A small multi-label image tagger, trained from scratch.
Model: 2.25M parameters, activation celu, depths [2, 4, 4].
Data: trained on regions of photos with short descriptions (Visual Genome), 203450 training examples, 51.3 epochs.
Rows from block 7, named by matrix and row number. Rows with one number belong to one channel. Each number is 50 + 12 x the weight over its row's rms, rounded and kept within 0 to 99. All counts start at 0. After the name is the row's rms in percent of the matrix's.
# sq0: squeeze pointwise conv (model.blocks.7.sq.0.weight, 128x512x1x1), inputs 206-308
# e10: expand pointwise conv (model.blocks.7.e1.0.weight, 256x128x1x1, transposed), outputs 172-255
# e30: expand 3x3 conv (model.blocks.7.e3.0.weight, 256x128x3x3, transposed), outputs 24-35, a 3x3 kernel for each
sq0.97 102:49 56 56 28 58 50 40 59 49 56 47 17 65 53 51 62 36 53 72 48 49 59 55 24 55 76 61 65 51 50 51 52 46 55 51 68 37 40 52 42 38 43 30 62 61 59 58 52 46 36 56 46 42 49 39 62 60 33 34 50 38 71 33 51 64 53 46 47 57 64 57 55 28 47 74 52 75 73 33 37 57 35 67 59 46 73 26 77 43 83 34 52 11 51 42 41 47 58 72 34 36 44 71
e10.97 088:39 54 22 30 60 48 52 52 46 46 57 44 41 45 50 50 43 41 51 57 47 42 30 51 46 33 40 56 61 72 28 29 54 62 22 71 62 53 72 49 39 49 45 37 50 41 78 46 66 38 34 48 51 48 26 36 60 59 44 35 39 76 44 54 40 38 58 42 67 27 47 52 57 31 32 36 59 49 30 62 55 64 39 36
e30.97 105:45 39 52 50 40 53 73 75 69 77 58 49 58 38 40 73 51 30 38 40 52 60 61 59 63 57 69 29 53 38 31 43 53 57 64 71 73 46 39 67 59 46 48 55 50 47 55 64 44 41 62 56 53 67 59 69 67 49 54 61 45 40 39 60 51 48 41 43 32 66 59 50 42 47 27 50 53 56 39 44 41 61 47 52 53 51 58 53 51 52 36 33 37 39 43 46 29 44 55 58 70 68 57 42 43 45 30 19
sq0.98 102:51 55 40 62 57 57 46 54 53 54 33 61 37 51 69 50 27 49 36 36 52 30 70 58 46 49 33 53 56 57 46 46 36 70 45 49 32 52 54 28 52 43 55 37 52 64 67 56 47 47 58 44 41 51 52 31 30 37 60 48 56 38 55 45 44 65 36 51 48 54 39 44 39 44 33 47 60 39 49 61 27 51 82 20 50 66 35 57 56 50 53 47 40 63 56 61 46 45 40 50 43 86 59
e10.98 091:45 42 77 61 55 58 46 46 35 37 40 48 44 35 57 49 51 42 57 58 63 41 50 27 46 39 23 41 56 55 59 62 40 74 46 55 47 34 44 38 72 36 44 48 58 36 48 41 62 50 48 59 58 49 47 53 60 51 54 51 62 64 38 58 52 57 42 56 64 53 70 55 61 53 83 34 53 67 72 27 30 45 66 45
e30.98 096:37 38 48 46 32 40 87 47 46 47 55 52 44 51 39 43 54 52 50 52 28 34 50 28 54 59 52 49 23 40 51 39 49 50 47 59 88 58 58 60 39 44 48 56 55 30 55 46 57 63 57 48 60 67 55 51 54 26 36 43 39 36 44 66 64 63 59 47 41 47 38 35 36 53 46 27 41 58 57 51 60 47 43 35 51 46 43 68 63 60 42 43 34 54 39 42 55 37 39 48 43 52 59 53 46 70 61 61
sq0.99 100:51 58 50 39 52 47 40 39 74 30 43 51 62 76 55 29 36 41 34 47 50 44 55 39 60 43 46 58 38 45 44 36 64 51 33 47 36 29 47 44 48 55 44 55 41 34 55 55 61 42 39 40 61 43 71 40 46 46 48 34 54 73 64 46 57 58 45 31 47 55 40 32 51 43 30 58 26 38 39 15 54 47 66 42 34 57 45 59 54 47 60 68 61 33 38 57 30 61 29 61 62 29 57
e10.99 090:53 50 35 82 50 51 51 32 52 70 61 67 40 48 74 45 44 52 40 43 36 31 96 65 48 45 56 35 47 27 60 40 43 70 43 37 21 63 39 36 46 43 51 56 68 57 59 35 44 60 33 46 51 45 71 52 26 59 44 21 48 39 44 41 56 46 78 41 46 48 51 47 47 56 52 54 52 38 53 66 46 54 66 43
e30.99 102:33 44 51 45 46 46 43 57 52 55 48 51 47 33 57 39 34 45 61 63 43 57 65 51 67 83 50 48 43 40 54 40 35 57 27 36 30 54 44 49 56 54 63 49 49 59 54 63 57 56 56 54 56 55 67 63 40 57 52 43 70 57 55 31 47 39 53 51 51 61 49 55 19 22 25 45 55 54 67 88 68 48 53 77 51 51 57 43 50 48 43 69 74 34 40 43 54 55 54 54 36 32 58 49 56 57 36 49
sq0.100 100:60 49 48 54 74 40 39 51 43 46 49 50 40 52 57 46 54 36 48 61 42 35 38 56 63 63 41 45 52 58 40 45 57 63 61 54 58 45 53 48 67 67 55 55 67 49 56 65 30 55 80 61 46 58 43 64 61 45 77 56 46 52 31 53 70 40 60 51 65 48 46 67 68 31 45 45 70 18 47 45 48 62 50 52 69 47 58 42 25 66 53 54 53 71 25 61 64 36 53 55 35 73 45
e10.100 105:51 48 55 67 49 45 36 87 51 41 41 50 36 49 52 40 52 57 24 55 38 83 61 43 60 51 56 67 68 56 79 32 35 19 50 51 47 29 67 42 47 45 32 18 63 36 78 64 50 55 39 50 51 68 68 49 44 41 45 61 45 64 55 42 35 44 60 40 63 47 39 38 47 44 52 52 44 59 43 65 41 59 47 64
e30.100 097:62 63 48 51 56 45 43 44 41 42 53 49 43 47 38 38 41 37 47 56 52 52 61 67 33 34 59 74 63 54 67 58 47 61 56 54 53 52 61 46 50 54 76 74 63 57 47 57 55 52 48 64 63 69 73 73 74 47 46 48 57 55 59 50 45 46 76 57 47 65 55 65 52 48 35 60 55 51 62 47 52 37 40 64 62 48 68 64 48 61 48 61 40 54 61 39 29 51 41 73 57 69 40 36 62 46 35 42
sq0.101 097:38 56 70 55 58 36 41 46 59 64 39 49 42 35 36 58 37 55 44 34 23 56 47 44 50 68 47 47 71 37 23 61 43 49 55 38 39 60 38 52 47 39 40 50 55 49 58 39 41 69 35 49 36 36 59 33 36 67 40 71 50 59 67 51 28 37 48 33 36 40 50 60 47 26 45 62 32 57 50 43 54 39 68 52 30 59 54 25 32 38 32 52 27 45 42 58 44 54 50 41 55 40 15
e10.101 096:51 39 33 71 61 54 65 48 48 25 46 35 34 53 55 40 64 43 45 56 62 63 61 51 51 52 57 59 50 48 84 81 79 45 45 59 35 59 44 46 83 45 42 34 49 31 41 36 59 37 29 61 47 33 45 55 45 60 64 43 37 49 67 57 56 37 50 47 54 41 46 44 65 53 62 40 44 41 51 43 32 53 48 44
e30.101 100:54 50 59 71 72 52 69 72 46 52 42 64 68 74 69 41 45 52 62 61 31 47 36 49 45 37 68 59 61 49 48 47 53 43 40 35 53 66 62 38 45 54 65 72 58 63 52 53 50 51 52 46 58 54 60 73 78 52 39 52 42 26 44 35 43 45 44 72 66 69 57 65 53 61 62 56 54 36 51 43 35 38 59 59 42 55 55 48 58 71 54 35 48 52 34 47 60 41 60 60 50 58 43 33 66 30 35 59
sq0.102 100:39 37 52 45 55 59 50 50 49 61 55 53 47 52 41 25 51 36 49 42 63 64 38 31 52 35 51 39 50 40 40 50 37 55 45 55 58 65 50 51 32 54 24 50 47 64 66 59 75 60 56 51 74 48 30 56 59 51 55 78 67 58 73 56 58 69 68 34 15 42 49 45 65 67 32 93 52 39 30 64 43 54 51 47 48 65 43 51 37 46 41 61 65 35 29 42 34 53 69 56 60 73 47
e10.102 097:68 67 48 52 47 33 35 58 41 51 36 35 60 52 58 61 46 56 38 65 67 49 54 69 85 68 59 54 17 57 55 42 40 51 70 36 47 71 43 73 47 48 54 46 53 68 41 53 52 17 46 68 47 55 49 28 51 40 44 50 55 55 50 44 66 63 43 45 46 41 65 53 66 48 26 54 71 60 46 57 56 38 26 55
e30.102 100:28 47 48 36 48 75 48 76 99 63 34 38 52 47 40 56 45 40 40 53 41 41 50 48 45 48 64 53 53 54 54 51 64 44 46 45 52 46 43 53 51 51 58 50 39 35 55 48 35 45 48 37 46 48 29 51 49 39 57 43 45 59 39 43 45 47 40 27 33 55 42 51 60 61 48 60 65 44 56 54 43 63 64 55 35 42 37 39 51 30 53 59 50 54 61 57 58 58 51 56 60 41 37 35 38 44 51 57
sq0.103 102:21 53 63 58 55 45 51 43 47 77 50 48 57 64 52 54 35 44 67 47 53 47 38 48 43 57 53 51 41 40 58 42 61 57 46 60 48 39 44 39 49 57 66 57 47 51 48 36 40 56 56 55 41 35 27 43 47 28 26 42 41 70 27 51 52 61 41 38 58 21 36 52 48 41 65 49 45 50 43 58 48 67 55 48 40 55 36 20 39 12 65 46 50 53 45 62 34 61 43 67 49 40 54
e10.103 096:54 42 37 40 37 34 63 59 54 58 60 45 48 59 34 32 58 76 60 59 50 54 42 50 36 28 43 38 42 49 51 62 54 37 67 35 43 51 65 54 69 51 75 52 53 51 55 44 42 48 49 49 50 59 61 43 53 50 68 34 66 69 38 33 52 40 44 34 75 37 67 49 30 45 49 46 45 58 39 64 50 46 54 33
e30.103 101:55 39 59 48 32 41 60 46 72 47 33 52 48 49 49 40 56 60 11 15 28 45 40 50 55 45 53 69 59 69 51 67 75 29 35 38 63 30 55 80 70 60 54 56 45 63 65 75 37 45 53 49 51 52 33 38 41 43 49 53 46 54 48 50 49 51 60 53 53 49 65 58 50 47 57 49 44 60 49 40 42 67 61 49 50 46 32 60 49 49 59 49 50 38 31 38 45 37 47 45 50 54 44 41 51 51 59 46
sq0.104 096:49 60 40 47 54 33 41 50 55 63 46 75 27 33 50 69 51 52 60 54 55 37 48 56 58 30 49 72 67 22 49 47 72 59 48 59 42 55 42 48 22 64 70 40 52 53 50 22 58 81 43 57 51 62 52 38 68 44 46 35 40 64 77 32 41 37 41 29 39 63 55 23 34 52 38 60 52 42 44 41 38 53 71 47 70 44 55 63 66 36 71 50 51 57 34 66 54 62 43 59 48 48 48
e10.104 107:20 68 47 43 44 60 47 72 59 34 37 27 52 56 44 32 43 38 55 51 18 62 75 70 51 45 51 58 44 26 55 36 35 37 49 46 54 68 31 62 29 47 53 39 60 23 46 40 45 56 43 52 35 47 41 64 42 69 50 52 54 52 34 55 58 69 69 61 46 49 28 44 51 33 45 68 39 59 31 48 38 55 68 37
e30.104 100:65 60 43 65 55 33 54 57 45 36 56 54 36 57 51 48 66 57 27 31 32 49 58 58 41 44 53 47 46 36 67 59 48 56 46 42 68 77 62 56 55 44 54 53 48 38 57 53 53 57 54 62 68 68 36 48 49 51 56 63 48 54 58 66 61 54 61 52 55 49 35 43 44 59 59 38 55 56 39 60 62 67 46 67 54 35 53 59 48 44 54 61 49 41 50 46 25 30 29 66 74 80 68 50 63 46 43 47
sq0.105 101:43 53 54 40 56 16 65 44 53 49 40 48 70 48 28 53 63 35 50 41 56 63 32 56 19 47 55 50 66 55 50 44 37 55 41 30 71 63 45 65 66 39 48 61 61 64 66 46 29 29 24 44 39 54 57 42 55 47 43 62 52 68 38 66 49 74 58 35 32 57 66 35 33 46 29 60 56 47 42 90 40 45 43 31 89 52 42 49 72 45 44 57 50 42 46 40 52 54 48 41 43 53 39
e10.105 103:65 24 39 38 73 52 67 43 39 67 53 53 53 55 35 46 57 35 42 60 45 35 56 42 25 46 40 65 28 37 62 49 56 32 57 51 34 40 45 45 57 51 52 37 41 92 40 35 47 44 53 59 57 61 57 47 64 52 34 53 54 49 38 55 55 54 47 43 57 38 41 47 41 57 29 69 59 60 44 47 38 51 57 48
e30.105 105:42 54 60 46 41 42 54 48 60 58 36 36 51 42 53 55 73 48 54 56 64 35 19 35 26 27 42 48 49 65 36 53 59 39 54 65 48 38 53 43 39 47 66 74 66 37 30 40 25 23 33 25 25 34 47 35 64 61 33 59 50 39 64 52 69 54 38 41 48 44 49 43 60 48 78 36 29 65 45 22 53 46 46 31 62 51 47 79 49 64 43 41 38 43 39 38 35 21 21 52 34 33 71 58 64 58 37 45
sq0.106 103:33 71 57 46 51 37 57 40 42 56 58 25 59 45 44 62 49 60 60 67 72 39 47 33 39 52 65 56 65 51 60 40 35 40 56 56 43 52 48 62 47 45 45 78 60 54 48 57 48 35 40 35 27 40 48 61 57 60 81 73 56 54 49 39 61 70 59 39 69 55 58 46 71 27 37 29 51 39 29 37 58 29 50 43 45 40 55 58 39 37 34 46 52 65 28 59 63 52 45 52 59 72 34
e10.106 103:41 44 63 45 63 63 48 65 57 21 47 49 42 52 52 53 42 47 53 64 64 38 45 57 57 32 57 26 65 47 32 48 45 64 37 60 62 57 65 61 56 64 63 60 34 62 72 64 50 52 52 67 44 77 32 34 64 57 57 33 41 52 63 61 36 64 57 46 47 50 47 48 58 61 48 41 53 49 19 57 70 38 59 42
e30.106 099:43 52 50 33 52 47 56 50 46 63 68 42 40 43 37 38 39 43 49 46 35 46 51 50 52 50 63 54 50 35 48 34 47 35 47 54 21 14 26 41 47 45 45 55 60 48 23 27 57 50 44 30 43 27 46 40 41 52 68 64 52 61 62 40 42 39 55 44 55 44 37 40 30 37 41 35 30 40 49 46 59 50 54 49 54 68 46 54 49 43 39 60 39 39 53 40 43 47 35 50 45 53 32 30 62 48 54 75
sq0.107 099:34 50 43 45 50 23 41 41 62 49 47 44 58 66 44 58 48 56 65 50 44 34 48 32 49 46 72 38 36 39 41 63 56 79 33 17 39 36 40 41 45 32 77 39 60 34 46 42 49 57 47 23 37 62 48 37 39 53 59 53 35 58 50 55 45 62 64 47 70 63 30 42 60 47 49 51 31 50 33 25 30 29 38 60 41 35 40 44 66 54 66 80 49 44 59 42 47 63 42 68 26 54 25
e10.107 104:45 59 59 59 62 44 51 45 62 76 32 41 39 57 19 60 64 47 43 47 61 46 61 56 57 35 30 69 66 47 48 44 61 54 62 50 26 59 53 62 48 36 46 61 50 59 53 29 42 54 58 58 40 50 73 41 29 27 44 48 65 49 42 46 37 67 37 66 29 39 55 42 59 31 57 66 44 42 44 63 59 42 71 78
e30.107 104:70 48 45 58 44 51 75 55 61 65 49 52 41 35 34 41 50 54 35 27 43 47 45 50 53 66 60 65 54 70 48 74 77 57 55 41 39 49 37 50 49 41 60 67 58 62 74 68 58 70 58 46 43 45 32 35 45 42 39 54 47 52 61 38 35 44 47 44 50 52 46 42 45 26 41 48 42 43 47 48 53 67 82 66 48 53 32 47 48 38 53 61 51 37 46 37 58 53 56 37 47 45 38 67 46 48 78 58
sq0.108 096:34 51 54 36 55 50 43 38 64 55 46 49 52 42 47 63 61 57 76 61 57 35 76 55 42 55 55 45 52 45 56 45 67 38 39 42 42 50 71 56 60 55 58 45 52 42 37 44 50 36 65 56 48 41 63 46 58 74 41 65 47 50 30 27 48 39 55 31 56 56 42 55 48 38 47 40 56 65 48 34 50 34 37 60 39 28 41 49 61 53 61 41 38 70 36 67 47 19 51 43 70 69 71
e10.108 111:60 58 36 39 72 50 69 47 39 30 43 61 51 47 43 37 51 67 77 39 44 59 72 73 65 36 38 57 47 61 49 44 47 63 27 58 44 39 55 45 57 51 51 60 72 35 39 24 53 53 46 55 54 48 51 42 44 62 56 24 62 58 64 25 50 61 59 53 49 59 40 33 54 64 47 39 37 55 31 27 61 48 53 41
e30.108 099:99 69 75 70 57 51 38 44 37 35 50 38 45 57 37 44 48 37 48 38 49 61 45 58 52 37 50 61 61 40 55 68 58 29 34 47 55 44 40 59 44 45 44 32 41 35 26 32 39 38 40 32 36 48 56 59 44 73 57 49 62 56 54 53 49 55 56 72 57 61 83 44 53 55 53 51 50 43 29 39 61 54 58 64 56 63 70 51 50 36 55 60 51 64 58 59 57 52 54 60 48 38 59 54 47 51 61 54
sq0.109 100:59 45 39 56 63 50 51 75 48 51 56 37 53 65 48 52 51 68 63 51 60 53 35 82 50 28 39 51 54 55 44 40 40 43 51 45 62 24 41 41 39 60 46 65 59 68 40 45 31 43 65 46 72 46 53 45 72 65 41 40 35 63 53 51 74 73 48 41 59 64 69 43 47 16 56 41 18 55 22 43 49 53 43 41 55 38 55 46 53 50 37 53 60 50 76 61 42 56 31 49 73 37 66
e10.109 108:47 50 30 41 43 34 50 42 57 48 57 46 49 48 51 46 58 61 39 55 47 51 49 43 54 59 61 26 45 69 39 58 52 28 60 59 26 40 31 44 44 51 34 50 60 28 58 41 44 46 38 37 46 60 46 39 44 28 50 36 60 57 34 37 55 31 55 77 10 38 55 30 62 57 58 31 47 58 41 40 78 64 65 50
e30.109 098:49 69 49 49 55 37 51 55 47 46 60 74 53 48 72 56 65 80 64 55 58 54 53 47 39 45 42 53 61 46 47 56 35 50 55 51 40 38 58 45 51 54 49 43 67 62 61 69 45 48 40 36 44 27 45 42 42 47 31 47 45 29 44 51 41 46 47 51 59 40 50 60 46 55 50 44 52 56 48 53 55 38 57 53 38 53 43 66 65 58 42 43 40 50 54 41 44 56 43 42 39 42 59 46 58 52 58 55
sq0.110 103:54 85 47 63 59 54 46 43 47 61 43 60 34 48 49 48 33 60 50 52 57 71 54 49 70 24 26 50 59 40 46 49 75 41 31 52 49 64 39 47 55 60 52 25 41 54 40 59 65 53 52 32 47 46 64 77 51 39 44 71 38 43 48 40 45 68 45 36 50 47 44 76 42 35 49 36 60 50 45 39 59 59 51 33 59 49 53 34 40 58 44 53 34 38 52 39 65 51 51 39 57 37 52
e10.110 099:46 62 43 43 72 42 64 45 39 35 55 49 60 40 48 35 39 47 50 43 67 48 50 46 52 37 40 72 45 57 56 34 41 61 44 61 58 54 58 46 29 58 45 50 42 57 46 81 39 54 43 57 31 43 54 39 37 46 46 52 57 37 53 40 44 39 43 69 49 57 39 29 23 31 50 65 63 64 31 45 61 48 32 72
e30.110 096:47 63 63 42 66 51 48 62 54 56 39 49 54 39 38 65 34 29 48 60 56 42 64 44 30 54 36 33 35 35 49 47 57 45 46 41 63 48 52 50 32 54 62 45 51 37 41 49 29 28 40 34 35 32 60 50 45 56 60 55 53 46 29 74 88 77 70 50 52 54 45 50 46 34 38 64 54 55 59 47 48 31 43 40 31 45 40 47 60 59 65 69 62 60 50 54 61 51 66 61 59 57 52 65 61 54 55 32
sq0.111 101:60 48 36 42 51 52 38 33 52 63 49 61 43 46 52 38 12 58 50 43 43 45 50 23 39 57 41 58 34 44 39 50 64 66 37 44 43 46 58 45 41 48 65 53 61 49 53 29 44 39 61 62 58 59 45 44 59 58 33 59 67 36 69 64 58 45 69 67 65 45 63 50 37 24 30 39 39 70 51 63 74 66 58 60 59 52 61 71 65 50 50 42 37 49 68 39 49 51 33 51 59 48 81
e10.111 102:39 52 51 55 61 49 53 60 41 72 50 55 52 53 43 62 62 45 44 77 51 39 59 39 61 62 45 54 71 32 45 71 44 59 32 50 57 65 46 55 42 65 62 59 79 38 56 54 42 71 67 46 42 39 53 45 50 41 57 28 44 59 27 56 53 54 30 47 76 58 49 51 54 39 37 42 33 38 27 70 19 40 47 31
e30.111 096:49 51 37 42 39 44 37 32 52 41 30 27 38 56 50 34 52 54 49 43 45 54 57 49 42 48 38 46 41 80 43 34 73 56 48 56 66 47 46 53 47 40 51 49 48 27 43 22 49 70 39 31 52 44 64 65 55 45 50 59 42 46 46 43 51 47 35 50 44 46 40 43 44 50 52 33 38 49 44 31 25 34 53 71 46 59 58 53 61 58 43 46 43 46 56 46 52 49 47 61 31 39 44 14 24 42 59 55
sq0.112 105:43 34 54 47 49 40 37 87 38 52 33 38 32 58 58 53 54 49 36 44 32 35 48 38 63 51 52 39 48 61 32 50 40 49 61 53 48 54 43 45 42 57 47 46 37 47 42 45 62 48 62 30 59 59 33 55 31 54 45 59 57 53 36 32 57 44 28 52 68 62 44 37 65 54 54 52 43 46 50 25 48 55 59 49 40 36 42 53 54 44 47 65 57 29 35 46 71 69 60 55 41 38 52
e10.112 098:27 72 35 47 66 38 36 64 50 42 52 32 58 59 36 43 63 45 42 58 55 48 32 49 60 46 48 23 49 55 68 49 38 57 73 47 55 40 57 60 42 44 46 65 57 62 33 31 22 18 58 39 53 57 33 24 65 37 34 41 42 52 45 52 43 73 65 31 41 53 66 54 72 39 43 45 52 60 45 33 66 56 46 52
e30.112 097:53 59 39 43 43 44 63 57 49 50 63 67 40 37 34 68 70 71 51 52 42 55 49 25 51 52 45 51 49 39 47 40 36 59 51 51 53 44 33 42 30 44 60 41 61 57 45 62 50 55 57 44 61 51 32 26 45 56 58 69 49 65 63 43 44 46 49 39 46 49 43 55 53 42 29 74 58 56 87 53 55 33 29 39 48 38 55 57 43 59 32 40 49 41 48 38 39 43 42 56 65 43 42 60 31 52 52 47
sq0.113 100:61 32 54 48 56 63 49 48 47 55 52 44 55 47 49 65 57 53 53 62 42 47 50 45 43 36 33 45 62 40 50 69 48 48 42 56 46 63 78 53 60 52 40 50 62 67 44 45 80 45 67 56 50 30 36 28 51 57 38 55 47 54 78 40 63 35 34 28 47 39 64 22 39 37 68 45 60 51 51 11 47 55 57 51 74 16 43 32 65 61 47 67 38 56 49 38 31 25 37 69 50 55 72
e10.113 102:42 57 57 66 51 29 47 47 46 43 85 39 36 33 44 61 58 52 52 26 47 34 64 66 41 48 37 63 49 69 51 35 42 36 37 53 57 60 24 53 50 49 39 31 34 41 65 53 63 37 58 49 37 53 45 64 50 56 47 44 22 49 39 41 56 50 50 43 23 59 56 46 52 58 61 28 64 57 33 58 41 70 52 38
e30.113 097:68 33 40 68 55 47 41 25 22 85 85 80 31 43 53 25 35 33 78 73 64 23 41 35 23 47 25 46 61 55 35 48 45 57 61 56 62 58 67 53 48 57 33 26 54 38 46 28 47 41 24 41 32 32 54 44 43 38 38 26 42 41 35 41 51 51 67 58 54 57 58 49 28 29 32 55 52 60 76 64 71 36 42 48 28 41 40 42 62 61 56 64 64 77 71 66 61 62 54 42 50 44 51 34 43 30 38 47
sq0.114 099:47 40 52 64 36 61 51 58 54 63 50 32 59 43 73 48 74 39 45 60 44 41 52 33 56 59 57 44 62 73 48 60 51 54 44 64 62 37 54 70 40 48 48 42 43 50 51 59 49 53 62 35 59 67 31 40 49 57 66 43 34 71 42 49 35 81 67 54 80 44 56 52 71 55 31 96 41 38 31 49 27 37 74 39 44 49 86 47 46 40 37 42 40 52 44 42 42 54 69 50 52 50 42
e10.114 096:41 37 65 37 25 39 34 55 66 76 46 42 77 56 29 36 46 34 51 39 50 51 47 37 58 30 45 53 38 45 31 58 57 39 60 50 42 46 71 46 47 48 21 55 44 26 65 30 40 34 43 51 62 43 49 52 70 61 33 67 54 58 64 42 66 54 44 46 42 56 40 55 47 60 41 45 51 63 45 35 62 54 60 35
e30.114 101:39 39 34 53 43 37 54 55 70 54 47 39 52 55 45 44 48 51 48 54 59 55 51 54 52 43 47 44 50 33 56 60 66 50 53 59 43 44 46 40 44 50 79 56 71 34 39 42 61 44 50 75 54 43 43 58 61 44 63 71 37 60 69 64 73 69 45 50 44 34 38 30 55 44 50 40 45 56 45 42 48 51 29 52 32 17 43 34 32 47 43 42 44 37 39 40 42 38 39 41 60 60 40 55 54 65 89 78
sq0.115 104:47 51 61 54 59 45 59 55 34 38 40 56 51 45 58 50 63 73 56 45 46 58 44 43 60 44 58 42 51 57 60 31 40 37 38 56 53 46 45 43 43 51 49 40 65 45 48 62 57 45 31 83 38 33 19 70 48 44 52 41 54 55 28 26 37 58 65 36 50 78 69 38 35 63 45 58 59 39 39 61 38 18 62 52 51 40 49 53 46 50 68 70 42 39 66 44 66 29 46 49 63 41 37
e10.115 093:66 54 67 41 48 65 35 41 37 61 34 58 41 65 63 45 30 62 59 72 54 39 58 46 47 50 53 71 46 42 49 50 37 52 45 45 42 38 40 41 53 38 59 41 51 68 61 30 37 57 29 56 61 42 54 68 74 59 50 49 61 64 38 58 47 69 51 45 20 68 51 38 73 29 43 46 60 58 62 75 52 62 69 56
e30.115 101:27 60 47 30 44 52 45 27 49 64 43 42 56 58 46 49 59 45 42 68 78 38 49 60 48 57 66 26 56 41 48 58 47 38 49 33 44 43 55 81 61 51 57 66 33 57 65 61 51 46 53 57 55 47 62 42 53 39 41 32 50 63 43 46 48 58 52 67 56 27 48 46 59 51 43 34 47 60 38 49 80 67 44 32 61 58 56 50 34 34 48 53 64 57 48 48 56 51 63 43 39 40 38 28 53 77 53 52
sq0.116 101:64 29 51 37 51 40 53 37 39 55 54 44 31 51 42 66 36 45 69 59 28 59 64 40 37 41 39 41 47 52 44 46 19 30 35 33 55 53 54 44 60 60 80 47 84 35 55 54 41 38 34 29 44 49 64 41 35 45 40 54 65 57 52 63 38 39 46 39 44 47 48 35 80 65 60 49 38 44 36 37 47 57 45 51 28 39 43 45 59 58 57 53 63 66 46 74 58 58 65 59 57 51 43
e10.116 104:47 31 61 54 37 62 55 61 56 57 52 59 47 34 45 60 56 59 37 51 53 50 44 55 49 58 50 40 59 48 55 44 36 40 59 47 39 49 44 33 77 61 59 40 52 43 56 30 36 35 46 52 62 44 46 41 38 23 48 31 50 49 65 68 30 53 45 42 52 69 44 57 50 59 49 41 37 70 41 58 63 42 27 33
e30.116 103:55 45 55 36 35 34 38 51 58 60 58 52 51 33 35 41 47 42 67 36 57 50 39 48 62 53 45 52 49 69 54 61 79 49 45 80 47 51 44 45 57 56 61 53 57 31 46 39 26 51 33 32 50 43 45 47 45 62 37 34 65 55 46 46 48 38 43 58 42 56 62 45 56 45 45 45 48 46 48 52 44 36 38 43 30 38 49 39 41 41 24 41 59 17 20 27 45 33 43 36 34 37 60 52 53 45 50 56
sq0.117 099:49 56 38 55 35 50 44 36 61 60 44 46 53 54 53 48 49 52 58 47 46 55 59 45 52 50 31 53 42 60 61 43 57 55 64 41 50 50 53 55 40 65 38 50 56 48 35 61 55 54 53 43 54 56 54 61 48 50 49 58 38 37 53 48 60 51 43 45 38 39 64 83 73 65 52 50 36 55 43 36 65 50 68 21 49 40 44 61 60 52 70 71 49 50 42 63 17 36 80 55 43 42 70
e10.117 084:52 35 64 65 41 57 73 47 32 40 49 52 56 46 68 38 73 50 56 53 46 31 47 70 43 41 57 27 66 43 61 39 54 58 47 56 51 65 59 50 42 48 62 66 71 52 53 36 73 60 59 72 45 44 40 64 48 45 54 48 66 31 56 49 44 83 54 23 56 52 77 56 30 42 63 47 51 66 20 52 58 47 41 44
e30.117 097:41 31 35 42 53 59 49 54 56 64 58 57 58 55 77 50 35 50 41 32 45 41 53 44 53 58 42 38 52 66 62 57 42 71 67 30 49 36 24 39 59 41 51 64 58 55 52 48 58 50 61 64 61 70 55 50 67 46 45 57 54 64 48 48 45 63 47 48 50 49 55 54 43 36 23 47 51 28 62 75 63 52 56 78 36 52 74 42 58 69 45 69 48 67 67 56 59 67 54 49 48 50 28 36 40 52 40 52
sq0.118 102:55 63 58 58 54 54 44 61 42 62 54 35 45 65 42 64 47 41 55 50 35 47 28 47 43 31 42 47 50 54 58 54 36 37 44 55 74 53 53 53 61 53 57 45 40 56 56 43 38 44 48 49 84 59 45 28 74 58 32 78 50 48 43 48 67 56 48 75 60 50 49 48 39 74 55 49 62 56 62 70 66 25 46 31 54 35 54 59 56 58 67 49 64 41 68 75 31 41 23 44 62 69 41
e10.118 104:44 32 46 43 37 38 38 61 65 63 51 46 45 29 47 73 57 27 35 62 73 53 52 47 33 64 49 46 38 45 41 64 39 43 40 52 64 69 51 52 52 53 43 61 61 66 57 49 38 38 46 32 49 46 57 53 69 47 54 67 45 45 49 46 35 78 42 52 51 39 60 49 52 46 57 55 44 41 65 49 53 53 62 50
e30.118 097:57 54 72 50 37 55 53 52 41 56 46 35 55 35 27 88 61 37 62 52 68 57 54 56 58 65 55 66 39 61 71 32 39 53 39 31 60 65 61 48 49 41 31 41 42 36 51 53 39 51 55 29 37 38 52 56 42 35 55 32 33 39 37 66 69 66 29 34 40 41 44 29 58 39 33 53 38 39 50 29 25 26 45 50 25 43 52 21 38 45 30 30 33 34 50 48 36 43 51 61 60 44 61 31 42 63 49 71
sq0.119 100:50 57 38 74 39 63 51 49 63 62 55 38 59 61 55 75 47 50 52 55 58 53 43 44 47 51 43 44 52 41 37 56 34 49 67 58 62 59 45 55 44 54 68 58 60 71 40 49 52 47 55 51 52 47 80 69 50 48 70 28 51 44 53 46 47 45 34 39 51 29 30 29 48 28 67 52 65 34 54 71 66 62 61 62 49 48 61 59 32 64 55 52 50 28 56 47 58 35 44 58 58 47 45
e10.119 098:54 56 34 38 34 41 41 55 54 44 59 29 41 69 32 30 35 59 49 58 51 53 40 45 56 30 37 37 50 62 23 58 36 53 34 73 49 41 39 53 37 54 44 50 60 71 41 54 49 47 49 55 61 55 16 30 44 43 62 51 46 35 39 32 54 46 40 43 33 45 41 45 28 55 31 52 50 49 46 55 45 72 33 38
e30.119 102:69 43 52 47 52 55 13 23 17 76 67 65 66 46 41 41 34 34 58 55 42 33 36 32 36 36 48 50 56 54 51 47 43 45 46 48 66 50 64 48 38 50 45 22 40 40 41 46 48 49 52 39 42 52 35 42 58 56 54 64 33 35 55 38 43 33 29 42 23 41 45 38 59 51 56 40 24 37 49 26 41 51 66 59 49 61 49 48 61 56 62 63 55 50 51 43 38 46 48 45 45 43 28 56 50 49 81 52